config = dict(
    model='self-supervised image encoder',
    dataset='aerial photos of the United States (SatlasPretrain)',
    train_examples=203450,
    image_size=32,
    crop_scale_min=0.2,
    horizontal_flip=False,
    translate=0.06,
    color_jitter=0.4,
    cutout=0.4,
    method='simsiam',
    arch='vit',
    norm='layernorm',
    norm_position='pre',
    activation='swiglu',
    mlp_ratio=4,
    head_dim=32,
    fused_qkv=False,
    bias='none',
    qk_norm=False,
    parallel_block=False,
    inner_norm=False,
    patch_size=[4, 4],
    conv_stem=False,
    layers=12,
    width=128,
    positions='sincos',
    pooling='mean',
    register_tokens=4,
    projector_hidden=1024,
    projector_out=128,
    projector_hidden_layers=1,
    init='torch_default',
    residual_init='none',
    optimizer='normuon',
    muon_scale='match_rms_adamw',
    lr=0.0059,
    momentum=0.95,
    nesterov=True,
    orthogonalizer='newton_schulz_5',
    adamw_lr_other_params=0.00074,
    steps=10700,
    batch_size=256,
    epochs=13.5,
    lr_schedule='wsd',
    decay_fraction=0.2,
    final_lr_fraction=0.1,
    warmup_steps=1070,
    weight_decay=0.02,
    adamw_weight_decay_other_params=0.01,
)
Rows from block 3 of a small self-supervised image encoder, named by matrix and row number. Rows with one number belong to one neuron. Each number is 500 + 40 x the weight over its row's rms, rounded and kept within 0 to 999. All counts start at 0. Numbers have three digits each. After the name is the row's rms in percent of the matrix's.
After each neuron's rows are labels from the 100 images, of 14848, where the neuron reaches its largest size: "lies over" is the class under the peak; "responds to" is what is common among them. Only what is clearly more common there than usual is listed. The data: aerial photos of the United States (SatlasPretrain). In brackets: how many of the 100, against the usual share in percent.
# gate: MLP gate (model.blocks.3.mlp.gate.weight, 512x128), inputs 0-127
# fc1: MLP up (model.blocks.3.mlp.fc1.weight, 512x128), inputs 0-127
# fc2: MLP down (model.blocks.3.mlp.fc2.weight, 128x512, transposed), outputs 0-127

gate.72 105:486491465465505503488439438553521460523464504483450470537538506430501462561526475500458489485519577503538491534496549438404516495520484498504495559535563531396535506550493420431492494535504544569537561537569546482562458478435491506467495496490490516438525483538583550536470500547473476484452487472530497509454503567512524544529472497507535477457542433487457500530543454600447425471516
fc1.72 104:522479561467524524409543530492474478429483520475565539457465510575516531424497528503485474480477423487556515486502436554569468548496491473473526469499483471587456518509552567568503513444500489461436449497488432520474494520519499477518510551501528452554502522466461451517557496501494515505501524537493482501575461425514503413506578491447467508531495582538497476493476532402591556536503
fc2.72 089:425559538489469483548497480476557522498555569487451426499505470517482539436485516526441501493458512493415488572472453504502448473516486534533557444499504585494471504459500532497458463510485487501504492538490436476412581543463545472439555505567502571436539468461548484502546471507497523489509535576439474487514520476507466499468471543550479553489522570585505448503453498492485559602469
lies over: building (34 vs 4)
responds to: building (88 vs 42.2)

gate.125 104:542472440450530470610485510487512564472439539522588499507465498571460571428523446524508475513417508490477524511484530494508486529562439429459497495519558534508504518502500516542428474529554449518458451428397519517463419468473477533544522538505458505504491536486481553541512470455458504570432477557510480510545514468477511476562553584522491500497500479455462493543506463515480498529573
fc1.125 106:482544572542486555442506485557475458503559438458436535421513518456544490573528510479543536517512468483544485533540445492493457456422551530541522464500445484519561510505532516456580448494422572484516539542517455470571550509519511430450487444507524481519490479464491393492516548491535482491533512491518521549421466539502489481502412507522536508491496553476550548474478518464448547428470
fc2.125 164:465510481498434525521533476579497494422571521457555397461497480514517483536533461550527518527497496459538518510510509453510488525464554512460526486533486503527462441578471569522555483578512473555553497489512529471525455507489488444541553431467511570525460490424360507509499449568485562496436522508467482495493483500503493516554518505451531490468478541450558432464487467497428513568525
lies over: crop field (25 vs 7)
responds to: crop field (30 vs 8.7)

gate.158 089:488513557464482475544520506504464475445515513492562535510502506546486532522496485438465470553446484444516502490484449546495483515473499487496530666502473567546487558563481441536439513509446496524492471548486427437510515496590502487493460474483494490489509491481460439510464458499564526472498554496527524443470568480516507521479498461487480521399458512497499587550524462526561623446467
fc1.158 103:492573540545467443513510474487475499479562436474515501466528493506494483504415557471420432484543521453521487463473436485514502532569547523532517547487420538561483524545427517455462491453441503508481448547489536453467540450479538470447575493556434483490518536542524520454544479508611523535516481472470505551531549501513528482487504459432496521445467545474545540452473512547543600526471
fc2.158 097:476548468511466470483480621455486567473505447494502495527517474439548477457560458507478498517514527491449482537458522464484465486479482449495501456531483443561594494526471556563453540567430525479463497484502569552475495503476525573554519520436469568562434539464506506498526561567458457538528477537455523500547559507495488506469416455507539557511445518476468417468556465477510456511486
lies over: building (30 vs 4)
responds to: building (75 vs 42.2)

gate.307 116:558388539595513443459510518472456484492470492515544469540519538471515489574467514521464479519567508477501450454506509543479499527462550582512518484529474466545495467537494538549393545560432503506545549515466499530475472471511491443463485495474570548495539531493489478499505508574527519475544571497472495530515506451490438473495479433513434488455496411503541486507486402598457453526520
fc1.307 115:446539523408487501565505514513567557543513532487486549451482462506485527520536489486529494524447484519546545523482503461490535479534444438466533563451521533446539543503547439471595408422488474474450475462515489465516554509503489577513477547508418425499476484550476535507491469457430492534440447488495494533513514540484575503499517535484523496545505584493459512454504612434521542471519
fc2.307 165:544554517514554492492452484449579517483481538492542531531518489468384523535504450557508488474518473455507499561527445471556381454549615454443479502477453476486487463490528525481472530477516473541510447425537467569527524516460550561471574484480511520503517457480449498561511508461460489527433483455496501484479490539524554469494516523507557455412496536467479580497531524525508450565502
lies over: crop field (50 vs 7)
responds to: crop field (55 vs 8.7)

gate.11 087:553438421512454513587567599503537534484492520513476530570508513505457495536462472528468490552463566475446501451509480483473568602537503491426497544493526498457482442502542429414469507505470494608494467443523502451508525512508426537484510443450475547498481482547529511492539504487502416473523471517511481532464475544496528491518532516516510583465557529475507435503506471557516513418517
fc1.11 092:438514430532460569518526498573484475487470539491533533509560487498491465428460489510585562476395552448535560438464475501460492525480476505439511477495502457472503468425511444509544526451546456609508474462453504515529485549516493472495516466517505504543519416481490483542495555531512542509500497462561540554553454517559475470523519505464495559540458474428510470469587517555476561444518
fc2.11 174:536547460542490425506497522495495502431469489538522534507514513473477501477503541530495510612446458440439484493498496461507471493548537478475504490525513485561544584581507484475491480528501545492527433509426548530535537493519497432446415463513458496460530556508481516528468453452489559468503515513535463624542552497547452532525481517504435467452533541528417460460511462529514435589443
lies over: building (31 vs 4)
responds to: building (75 vs 42.2)

gate.368 113:518485525433475519513481449494500477494598424482447500510459441421551464542444449527475546545512512492502581508474485431453513519494582448470500536543535546470526432553521479454461490507468501487516515451494559458517512472498481567509543479482589501507560496560479509583529487512451519505520472484467511501480490559471484504499483547580440563405542535458556533465563422489511527469462
fc1.368 111:537466506515463462517566553486518536496490532575473489433481526545471493496491509440505538550527527547477495489475554543552490482491435508537474453495469510501518564448437489564440571516516451465425512506513430507436497543538520416483498534503507456561484473516540516358528541524484507467480538449544547526452554482448538512521494472464552487577494448521473556492481555431573495444475
fc2.368 096:378510486475471554497514471498491488541546502478490518526440510476509490433545481491480582539537490533515492472489469493552475539455479483442521466532520448489461418456489466513504506480547483523469558500440477483460469493587527498486481543468560472475601489531506491537538464515534527425472533475473567461564483576577441518463450471522481516511504578499530504529428519451463570593570
lies over: building (40 vs 4)
responds to: building (86 vs 42.2)

gate.373 092:558417482463451459535415523491521587457500414498492493527491479427490435524426512442490470512454477468514576498493534501493535504545537542534512468579548538532513440424567451428494534555557510483483545455479449474441522509530505511524474487521461471531493570502497517558504498578484497516544472555497499531461459451523503497537508526551438528500528501498485417525518453564510439470568
fc1.373 096:535544519474433552447563512480433437470517493542498536521490528546458576471534474561456475524514543574472522466456497495545499532464468484477533559427572497473399579486469492542513515462504493512530493527516533495569527477500536495499508500408556519456592489511486476399526554476574449488468554453452474486515465508465457539478459483482566483519451484505516526468469480431561520549477
fc2.373 137:496578524498534454568459458500468487532495566414518435472432520528564527499489544476524484530499434456472451521554521490442488548479534513438536526506479587437464493502547425486498500546540468485463452423502495465444549473474510581466508466485538492474545527526543527478536509492559504560516527467482485494484488461555432499483487513547521440499464562579445579537466478512447518589463
lies over: building (25 vs 4)
responds to: building (76 vs 42.2)

gate.329 096:520472472547392497512540464521424488516486496544496496576509492488422497378466535531531501529528489547520531468468578512441490552496401548474592465485540523521475526467517524406523543566520541463514501530461437428490436491579460527499502430513474544531489538455533510503527516465481506561514524474478515502509475527541469532490464500495508483540438460433557560526501484563484479481526
fc1.329 094:473524540481555566443473541462527510483496427526511520475571470468518512570570496494535529535514513414436516489474456515522469471470512523533451483498494534523521507498517462559509515409518428480452517495487505490518584603477535557550498522532481436411505492525451473534467523463652510490512429523486450442458530479517495494488456473509486506546502472498452468473528494406542478539529
fc2.329 119:432405500498417510532486536525496529571505445515542527555539565478535487531464535475494520485476534547538435582534490475535450453530427505482567536476527507476478413516534587500454504470476494532425481463493505497517447589477503523436520491477465457567412503500473442478502486511517474526539595492499411518506529537484520477482484481437548528516524472486507563441485466484555458526525
lies over: crop field (35 vs 7)
responds to: crop field (37 vs 8.7)