A small self-supervised image encoder, trained from scratch.
Model: 3.69M parameters, arch vit, norm layernorm, patch size [4, 4], layers 12.
Training: normuon at rate 0.0059, 10700 steps, batches of 256.
Data: trained on aerial photos of the United States (SatlasPretrain), 203450 training examples, 13.5 epochs.
Rows from block 2 of a small self-supervised image encoder, named by matrix and row number. Rows with one number belong to one neuron. Each number is 50 + 15 x the weight over its row's rms, rounded and kept within 0 to 99. All counts start at 0.
Before each neuron's rows are labels from the 100 images, of 14848, where the neuron reaches its largest size: "responds to" is what is common among them. Only what is clearly more common there than usual is listed. The data: aerial photos of the United States (SatlasPretrain).
# gate: MLP gate (model.blocks.2.mlp.gate.weight, 512x128), inputs 0-127
# fc1: MLP up (model.blocks.2.mlp.fc1.weight, 512x128), inputs 0-127
# fc2: MLP down (model.blocks.2.mlp.fc2.weight, 128x512, transposed), outputs 0-127

responds to: building
gate.124:74 54 65 45 90 61 69 34 79 81 63 41 56 58 81 57 46 37 39 39 38 49 30 33 53 63 25 37 53 55 52 41 53 38 32 73 76 32 50 40 24 44 43 37 52 65 32 50 31 37 49 54 60 41 36 81 39 39 54 45 56 34 61 34 47 50 62 49 32 81 40 56 51 66 78 48 66 54 52 37 28 44 38 47 40 37 62 68 50 50 62 45 25 62 55 52 81 40 52 62 63 65 47 53 41 61 41 34 54 41 48 38 30 32 66 55 45 24 58 69 41 00 63 70 53 39 47 39
fc1.124:51 47 49 38 57 55 61 37 77 53 72 38 62 77 81 54 39 56 35 58 42 58 66 41 52 71 36 33 25 40 52 24 64 39 56 50 60 27 56 53 45 38 67 53 52 67 16 57 30 35 66 50 65 36 37 91 39 53 52 58 62 38 52 57 51 40 61 23 51 41 52 56 54 79 64 45 52 48 53 37 30 25 41 38 31 40 43 96 48 62 61 37 36 53 57 60 79 66 67 55 72 51 32 66 29 40 37 33 48 28 50 40 32 38 92 59 54 56 56 57 54 22 37 33 40 34 45 57
fc2.124:53 49 61 56 09 42 58 78 46 51 36 46 20 44 58 55 34 65 71 48 43 66 52 54 30 21 60 55 64 49 82 65 43 54 27 67 65 33 44 45 78 62 28 21 61 51 33 49 44 55 77 65 41 98 52 61 34 44 37 56 50 36 57 54 63 44 29 41 44 35 67 51 64 48 36 44 48 69 57 65 26 65 72 38 54 63 36 35 59 41 81 36 45 35 47 47 47 30 63 63 46 44 48 51 58 33 37 39 51 20 51 52 82 38 58 68 48 63 61 45 32 57 50 82 33 42 33 47

responds to: building
gate.146:68 83 47 36 46 52 59 52 52 71 55 49 51 53 42 21 34 55 36 48 58 51 34 52 39 58 33 41 66 28 73 45 53 26 68 25 09 35 68 34 37 66 66 55 25 51 55 44 28 33 62 45 47 50 38 77 55 58 60 37 67 49 86 67 68 57 44 47 49 48 67 85 70 62 66 21 68 45 26 33 48 41 53 53 38 49 76 36 41 51 52 44 38 61 74 63 74 51 80 51 41 54 42 54 58 43 55 38 71 34 33 48 25 48 36 71 33 59 54 53 57 40 49 37 58 23 67 27
fc1.146:67 26 46 47 69 59 52 37 56 44 48 49 59 62 58 50 71 41 51 62 38 43 88 49 63 39 40 41 22 47 26 41 72 63 63 53 55 46 47 37 57 36 40 48 38 34 29 67 45 80 26 42 78 49 55 47 52 29 45 62 21 78 41 33 60 63 55 31 47 35 42 26 54 46 40 47 50 64 80 65 63 42 39 55 24 70 51 24 42 69 55 66 65 25 06 49 53 48 38 67 79 38 46 60 57 37 54 49 36 69 72 47 59 48 11 66 54 57 72 61 46 36 70 62 58 69 43 43
fc2.146:19 43 51 22 64 34 31 31 37 38 62 32 46 37 32 33 71 52 68 45 57 82 36 89 49 43 71 44 63 59 52 11 61 27 34 53 35 49 48 59 55 55 60 61 59 35 63 71 32 46 55 71 51 52 51 82 50 46 50 59 42 87 39 63 50 75 26 40 43 41 47 71 37 42 70 66 74 66 68 62 25 51 57 61 69 36 51 75 42 51 22 31 61 48 28 46 54 64 49 48 33 64 59 55 42 58 68 25 49 44 46 41 38 48 53 56 61 32 44 22 56 49 40 66 58 39 69 43

responds to: building
gate.435:41 47 73 47 89 51 40 37 47 60 32 59 47 41 63 63 19 82 41 44 40 48 66 35 55 69 32 35 28 42 40 61 53 41 42 25 37 58 49 35 34 83 49 65 68 68 38 45 49 58 46 51 32 49 73 29 34 45 17 62 55 80 62 56 66 38 45 60 58 38 32 60 59 46 72 63 43 51 44 65 38 38 33 05 30 65 56 53 40 66 32 35 43 38 74 61 60 41 56 48 34 32 58 77 47 58 37 45 55 52 33 71 49 38 70 71 60 37 58 34 61 56 42 73 80 58 32 55
fc1.435:41 25 42 53 47 60 40 53 44 49 26 61 37 74 52 59 37 56 49 38 45 22 81 61 56 44 63 60 47 44 73 44 52 54 61 41 22 37 39 27 33 63 43 89 42 47 63 57 50 50 51 44 58 47 42 69 39 89 38 80 54 23 40 39 84 50 59 59 59 11 52 69 40 44 43 41 51 71 44 67 62 57 61 34 64 71 67 68 32 73 52 58 38 30 48 58 37 21 25 55 74 48 46 17 41 43 38 35 52 41 65 78 69 62 34 45 49 44 51 54 46 48 36 44 39 38 37 73
fc2.435:33 65 42 35 65 38 47 53 36 42 28 34 55 73 51 71 33 43 70 60 67 50 69 41 57 26 64 67 49 44 53 54 74 37 65 50 67 49 44 60 10 62 36 35 45 66 49 62 35 40 63 81 41 50 69 49 63 46 63 52 71 35 43 50 64 39 49 34 61 51 29 38 72 36 30 53 79 51 57 62 56 40 52 69 39 64 53 44 26 70 40 73 50 51 58 51 61 46 40 11 40 58 50 63 22 45 48 46 72 78 57 70 35 49 29 44 58 49 50 38 11 40 52 68 65 36 06 39

responds to: crop field
gate.132:54 55 55 65 29 34 67 63 70 66 59 61 64 53 50 38 52 62 63 68 21 74 34 45 39 46 67 15 25 76 28 43 32 50 45 56 72 42 26 79 56 42 66 36 37 75 32 69 71 47 41 69 64 53 72 55 42 72 45 48 44 40 49 51 40 34 77 65 26 28 51 47 43 06 60 39 53 46 39 35 45 57 48 33 28 62 68 40 51 44 61 47 46 49 64 40 37 43 71 38 34 37 40 60 62 79 58 64 35 68 24 59 30 56 51 43 46 47 63 37 24 56 81 53 66 45 58 52
fc1.132:36 74 43 33 42 86 50 63 29 51 19 52 39 55 45 59 81 67 31 48 34 28 45 71 54 66 57 58 46 56 54 47 45 57 83 49 30 58 72 46 45 51 69 66 60 47 78 54 51 24 64 44 35 50 33 57 33 43 65 47 22 32 53 46 41 74 29 43 72 67 30 61 62 73 38 57 48 30 68 39 42 32 49 45 69 27 37 59 23 62 57 41 39 58 27 50 55 27 52 73 38 54 52 62 40 47 48 51 71 56 62 60 69 40 22 41 53 80 57 62 65 34 51 55 23 28 28 48
fc2.132:53 33 38 52 34 35 50 56 44 42 20 61 43 46 69 37 52 46 59 35 69 53 41 45 66 48 41 65 61 41 78 71 35 36 39 52 52 20 46 57 69 44 64 95 58 58 04 23 57 49 46 59 56 38 48 33 81 64 53 56 84 58 37 60 68 56 46 41 56 71 53 50 39 36 68 48 61 86 39 54 49 40 67 70 31 52 41 60 65 21 50 42 26 41 51 35 62 54 25 59 18 55 40 46 22 48 36 39 65 15 67 51 55 60 69 52 69 60 56 52 57 47 45 35 59 49 60 54

responds to: building
gate.32:69 80 43 57 49 41 43 33 72 36 57 55 47 39 44 85 66 46 26 56 55 58 54 86 42 37 26 66 25 47 57 49 42 69 29 40 57 46 54 46 78 43 51 63 58 63 42 34 31 36 45 43 34 31 45 52 43 35 43 50 70 62 61 48 54 50 32 67 64 42 36 47 41 63 51 38 59 64 52 49 61 52 47 44 60 54 46 52 42 42 43 55 32 77 21 31 65 42 53 81 58 28 41 84 57 61 28 62 35 63 34 57 53 32 43 62 70 74 47 64 00 25 59 59 29 52 42 81
fc1.32:31 22 52 72 56 49 47 74 33 58 17 51 60 73 47 26 52 44 64 36 52 45 32 29 50 47 83 57 50 58 49 51 47 55 61 74 57 20 44 45 05 65 60 34 54 49 48 63 60 33 28 44 41 29 45 41 56 32 52 65 32 63 53 51 53 57 74 37 56 78 55 45 66 55 28 38 53 39 66 77 44 38 45 59 44 73 68 34 61 42 59 35 42 40 66 57 45 67 44 16 54 77 57 27 57 41 78 28 63 51 56 54 75 75 54 28 30 59 48 61 79 70 54 37 43 49 46 44
fc2.32:29 37 36 50 55 56 38 32 63 41 30 34 64 49 59 59 87 53 65 38 71 53 52 70 49 83 64 46 52 38 39 29 61 40 54 42 37 61 54 60 62 69 43 49 57 46 72 40 40 75 65 40 38 66 32 63 55 62 74 47 22 30 69 41 42 82 48 37 42 48 59 30 46 58 41 31 32 43 40 36 63 58 32 56 79 59 54 71 47 48 46 27 67 76 54 33 54 33 48 43 48 34 52 79 42 54 37 44 44 23 24 45 24 54 49 91 40 22 49 56 42 71 35 31 71 69 56 59

responds to: crop field
gate.90:55 79 33 66 67 63 44 60 34 66 77 22 47 77 52 30 64 48 36 66 48 63 45 52 51 43 41 82 72 61 29 60 17 26 69 51 74 47 59 15 67 41 73 40 51 54 57 50 30 22 63 32 57 80 39 50 27 38 47 46 45 42 37 50 45 36 42 56 51 56 60 54 45 30 54 37 68 46 53 46 52 34 47 67 80 33 37 67 69 37 49 40 24 39 37 49 62 27 29 50 35 56 57 57 49 50 69 49 34 74 53 45 53 71 61 71 58 73 45 72 32 25 64 35 62 38 42 59
fc1.90:30 38 63 47 50 37 44 49 77 43 28 71 60 15 71 40 37 57 41 29 68 34 64 66 35 65 32 33 27 50 75 43 66 41 26 22 40 82 45 57 64 61 13 55 50 35 57 63 64 76 40 60 37 42 68 53 54 48 71 58 60 71 47 35 76 51 61 41 45 52 60 53 37 68 41 52 37 64 62 53 38 63 44 38 42 52 55 59 52 70 52 68 46 28 79 53 28 59 77 69 50 40 38 49 29 52 46 64 37 31 35 39 50 45 17 17 51 25 68 48 53 57 50 69 53 70 45 45
fc2.90:45 72 45 59 40 64 60 54 20 79 60 33 52 89 43 38 47 17 41 53 36 13 37 43 56 54 50 48 71 54 43 31 37 24 67 53 65 38 59 58 72 45 37 45 40 62 64 77 66 32 62 08 71 53 57 74 37 51 37 47 25 49 67 37 27 53 81 68 73 49 67 46 69 46 45 54 53 43 42 74 23 56 34 30 45 50 51 39 70 66 38 48 66 42 41 44 44 53 46 62 35 46 42 48 41 67 46 32 66 62 64 47 45 70 71 41 49 68 58 68 52 47 35 35 34 32 69 38

responds to: building
gate.33:62 57 43 60 53 57 72 46 55 63 24 69 58 31 50 14 30 66 32 27 60 53 79 73 16 71 50 67 53 35 63 57 46 66 46 08 30 52 39 33 42 41 46 67 96 22 53 57 32 58 20 31 55 38 62 52 49 42 37 54 34 63 33 50 52 46 75 43 74 43 44 73 54 44 42 60 47 37 59 59 43 64 26 58 46 74 58 63 58 44 42 36 35 46 53 39 60 22 65 37 46 60 66 55 77 52 46 47 33 55 59 41 59 66 37 71 52 37 38 59 60 67 46 40 46 69 40 63
fc1.33:54 51 11 70 48 69 50 50 34 37 58 86 85 52 51 42 62 55 39 58 85 58 57 42 62 50 41 70 59 63 25 44 67 54 42 29 56 61 56 60 43 44 46 59 52 36 42 41 33 56 40 51 70 36 48 50 31 37 60 52 26 53 61 41 56 28 58 48 51 55 80 90 72 24 53 42 52 38 80 33 24 56 49 45 47 39 43 80 30 20 60 41 45 54 67 34 36 71 72 63 42 65 48 51 42 43 41 44 27 31 74 23 71 55 47 36 66 40 51 36 46 45 62 30 30 65 50 41
fc2.33:60 72 49 31 42 50 55 76 61 63 44 32 38 22 44 65 56 47 47 40 36 85 48 31 46 48 46 59 62 41 81 37 37 73 74 61 70 63 47 56 77 44 41 66 35 67 71 51 50 43 78 50 80 66 67 41 44 25 56 23 53 33 40 33 57 38 38 33 55 36 54 61 51 71 37 36 49 40 60 76 56 62 23 69 56 40 36 31 48 32 59 40 23 38 49 40 46 39 38 58 40 35 65 56 69 53 32 52 29 73 33 72 33 16 67 47 73 45 73 58 40 55 39 43 36 67 43 39

responds to: crop field
gate.461:60 48 52 41 25 80 36 43 35 57 49 42 49 92 66 74 29 68 60 59 67 49 38 60 67 51 29 66 53 44 55 07 51 70 39 58 72 38 74 54 53 54 59 76 65 72 46 59 45 48 58 51 45 43 26 69 16 49 42 23 47 25 52 47 30 53 40 40 18 70 39 42 37 37 21 43 50 63 26 56 80 55 59 46 47 71 35 27 56 64 51 58 32 39 42 59 48 60 58 57 39 57 40 55 28 38 52 38 60 41 45 65 22 44 66 68 53 57 49 63 70 34 53 44 52 37 80 44
fc1.461:58 66 55 76 35 74 69 43 64 68 50 47 95 23 61 35 52 81 60 44 28 42 82 59 30 46 64 76 52 31 50 57 43 34 31 32 42 62 42 32 42 62 31 48 29 51 37 33 65 74 38 56 55 42 91 60 49 59 49 82 57 62 69 79 48 59 34 37 55 55 56 30 66 49 48 48 34 24 43 43 62 37 26 62 45 50 54 44 24 58 66 69 39 43 57 58 47 45 56 57 38 35 28 39 53 32 45 50 60 19 48 38 40 44 39 45 61 37 62 56 55 40 58 56 43 51 25 78
fc2.461:46 78 76 50 42 51 26 67 44 79 71 43 30 60 30 49 30 53 38 49 58 44 30 40 64 51 70 16 44 19 20 50 34 52 37 57 57 38 34 60 48 29 28 50 56 64 73 34 44 62 49 49 77 58 66 51 36 51 35 57 49 66 32 69 50 66 71 48 49 22 56 51 59 62 65 59 23 34 39 67 43 65 70 46 63 38 37 53 76 54 47 34 34 36 94 43 60 51 35 36 57 73 62 53 56 61 21 59 80 42 57 51 33 72 56 45 29 34 52 46 57 44 33 51 38 44 68 50

responds to: building
gate.45:56 71 54 48 49 93 55 68 48 46 70 30 54 34 24 58 41 33 72 43 33 09 39 72 54 69 60 51 69 25 56 48 38 55 22 59 64 71 74 57 45 35 51 79 56 51 53 33 30 25 53 23 57 55 62 58 41 56 38 51 47 48 42 27 25 57 41 68 58 62 55 67 81 62 56 53 33 45 40 42 45 32 70 61 44 32 53 55 57 41 34 31 41 49 78 76 42 61 45 44 56 53 80 28 34 35 39 67 65 72 39 45 43 46 50 39 27 79 61 53 58 40 41 38 38 45 66 49
fc1.45:64 73 31 75 45 34 48 91 55 46 44 62 72 34 51 60 47 36 40 47 46 53 40 47 69 40 47 30 48 57 36 87 36 48 43 36 40 38 41 44 58 23 53 21 40 73 39 39 88 47 41 51 48 56 38 49 61 27 64 72 22 55 69 33 74 28 55 27 54 66 18 64 51 62 50 59 61 57 30 60 46 49 59 56 64 46 51 56 74 49 58 57 44 55 60 52 29 59 39 41 46 27 72 16 59 59 45 37 69 65 31 86 68 60 61 56 16 45 51 59 57 51 42 58 41 59 32 41
fc2.45:51 16 63 52 59 43 33 42 37 49 59 81 57 64 45 57 71 60 58 56 60 47 73 41 49 71 60 51 43 28 35 46 68 80 48 46 50 48 62 41 44 69 56 58 65 55 66 51 48 33 81 41 08 49 34 62 51 37 38 39 29 47 77 63 55 53 46 57 46 45 29 50 47 32 70 53 42 56 45 74 21 44 53 27 52 62 37 45 37 34 56 00 46 40 52 53 10 41 57 59 54 48 27 37 27 58 65 29 64 69 49 39 61 64 52 62 65 39 70 45 79 61 40 68 53 66 45 39

responds to: crop field
gate.83:79 85 33 29 57 28 42 83 41 53 68 63 60 34 59 49 60 68 58 43 32 44 37 61 50 46 54 25 34 48 34 55 46 43 71 60 45 69 45 52 61 55 48 73 72 51 36 18 71 44 74 43 41 70 61 67 51 42 20 24 48 29 69 52 35 49 30 77 52 66 63 33 42 42 47 36 45 48 38 55 76 23 55 33 65 31 55 25 37 45 66 40 58 46 44 46 70 39 46 32 47 30 60 79 43 65 62 51 53 56 62 63 47 35 28 49 41 68 45 70 57 56 44 59 47 86 22 43
fc1.83:61 63 55 59 50 41 61 19 73 45 35 36 60 46 59 50 39 60 70 67 50 52 38 60 75 88 60 53 30 50 47 69 31 35 74 59 38 60 58 36 51 60 71 32 43 22 22 34 52 56 20 51 38 60 38 37 69 32 71 43 40 66 52 56 64 36 30 23 41 69 81 60 68 65 50 34 62 56 54 14 76 60 33 52 43 44 28 45 51 35 43 53 54 61 67 52 86 71 71 38 37 55 61 52 32 44 50 52 51 41 54 35 41 32 40 57 35 32 52 32 38 33 76 55 67 32 46 69
fc2.83:60 36 42 56 15 69 39 73 41 42 61 61 30 52 59 57 50 41 63 53 21 49 40 41 17 45 14 44 74 76 42 61 61 44 57 33 70 42 27 32 64 40 65 48 67 47 35 40 68 35 71 57 41 56 51 34 73 48 34 58 44 49 46 65 55 59 39 71 09 46 41 47 43 62 63 43 36 60 48 64 35 55 24 51 30 64 27 48 91 51 53 21 73 47 61 26 43 43 68 69 49 27 61 63 59 77 52 49 50 56 39 52 47 67 53 59 52 64 51 73 59 62 52 75 30 59 42 31

responds to: river
gate.148:58 50 63 53 52 40 21 68 41 50 47 47 56 48 64 60 70 44 30 59 56 36 71 43 32 59 29 43 31 67 58 56 56 52 00 57 52 35 40 38 63 49 42 28 43 74 56 43 39 44 71 51 43 67 36 65 31 43 44 64 58 63 61 55 28 67 19 60 81 43 54 63 31 26 61 50 49 31 20 46 48 65 52 62 40 64 62 47 87 34 47 29 48 31 27 49 44 52 48 35 66 99 44 49 29 77 55 60 51 62 58 65 56 37 61 41 42 43 67 62 42 68 34 53 51 65 52 57
fc1.148:26 46 64 58 46 70 43 25 59 45 49 57 39 32 35 49 48 36 58 35 37 46 52 44 42 56 78 71 62 41 69 33 45 45 57 37 67 48 94 35 38 28 48 71 33 49 52 68 53 64 60 65 42 22 66 37 56 43 38 46 56 44 20 53 40 36 40 35 29 76 65 49 73 79 41 42 66 71 65 46 29 53 51 57 54 53 29 76 24 68 60 64 55 45 67 70 68 54 52 69 29 30 59 48 72 25 31 50 46 28 42 28 35 51 80 58 68 53 33 74 31 59 46 28 54 41 59 43
fc2.148:58 64 27 43 31 71 33 78 20 38 28 61 41 70 31 35 56 19 55 36 38 62 40 52 40 42 36 56 54 45 45 65 40 37 49 25 39 63 52 38 41 35 66 71 46 52 60 53 66 25 46 44 51 53 86 89 15 33 43 82 39 53 65 60 44 67 16 42 60 55 68 63 34 37 42 49 42 63 43 37 45 41 45 48 39 33 64 68 50 38 65 45 47 60 59 44 56 27 43 33 58 44 50 58 50 71 38 56 70 58 67 49 36 54 56 88 78 81 60 36 55 67 53 73 50 46 50 45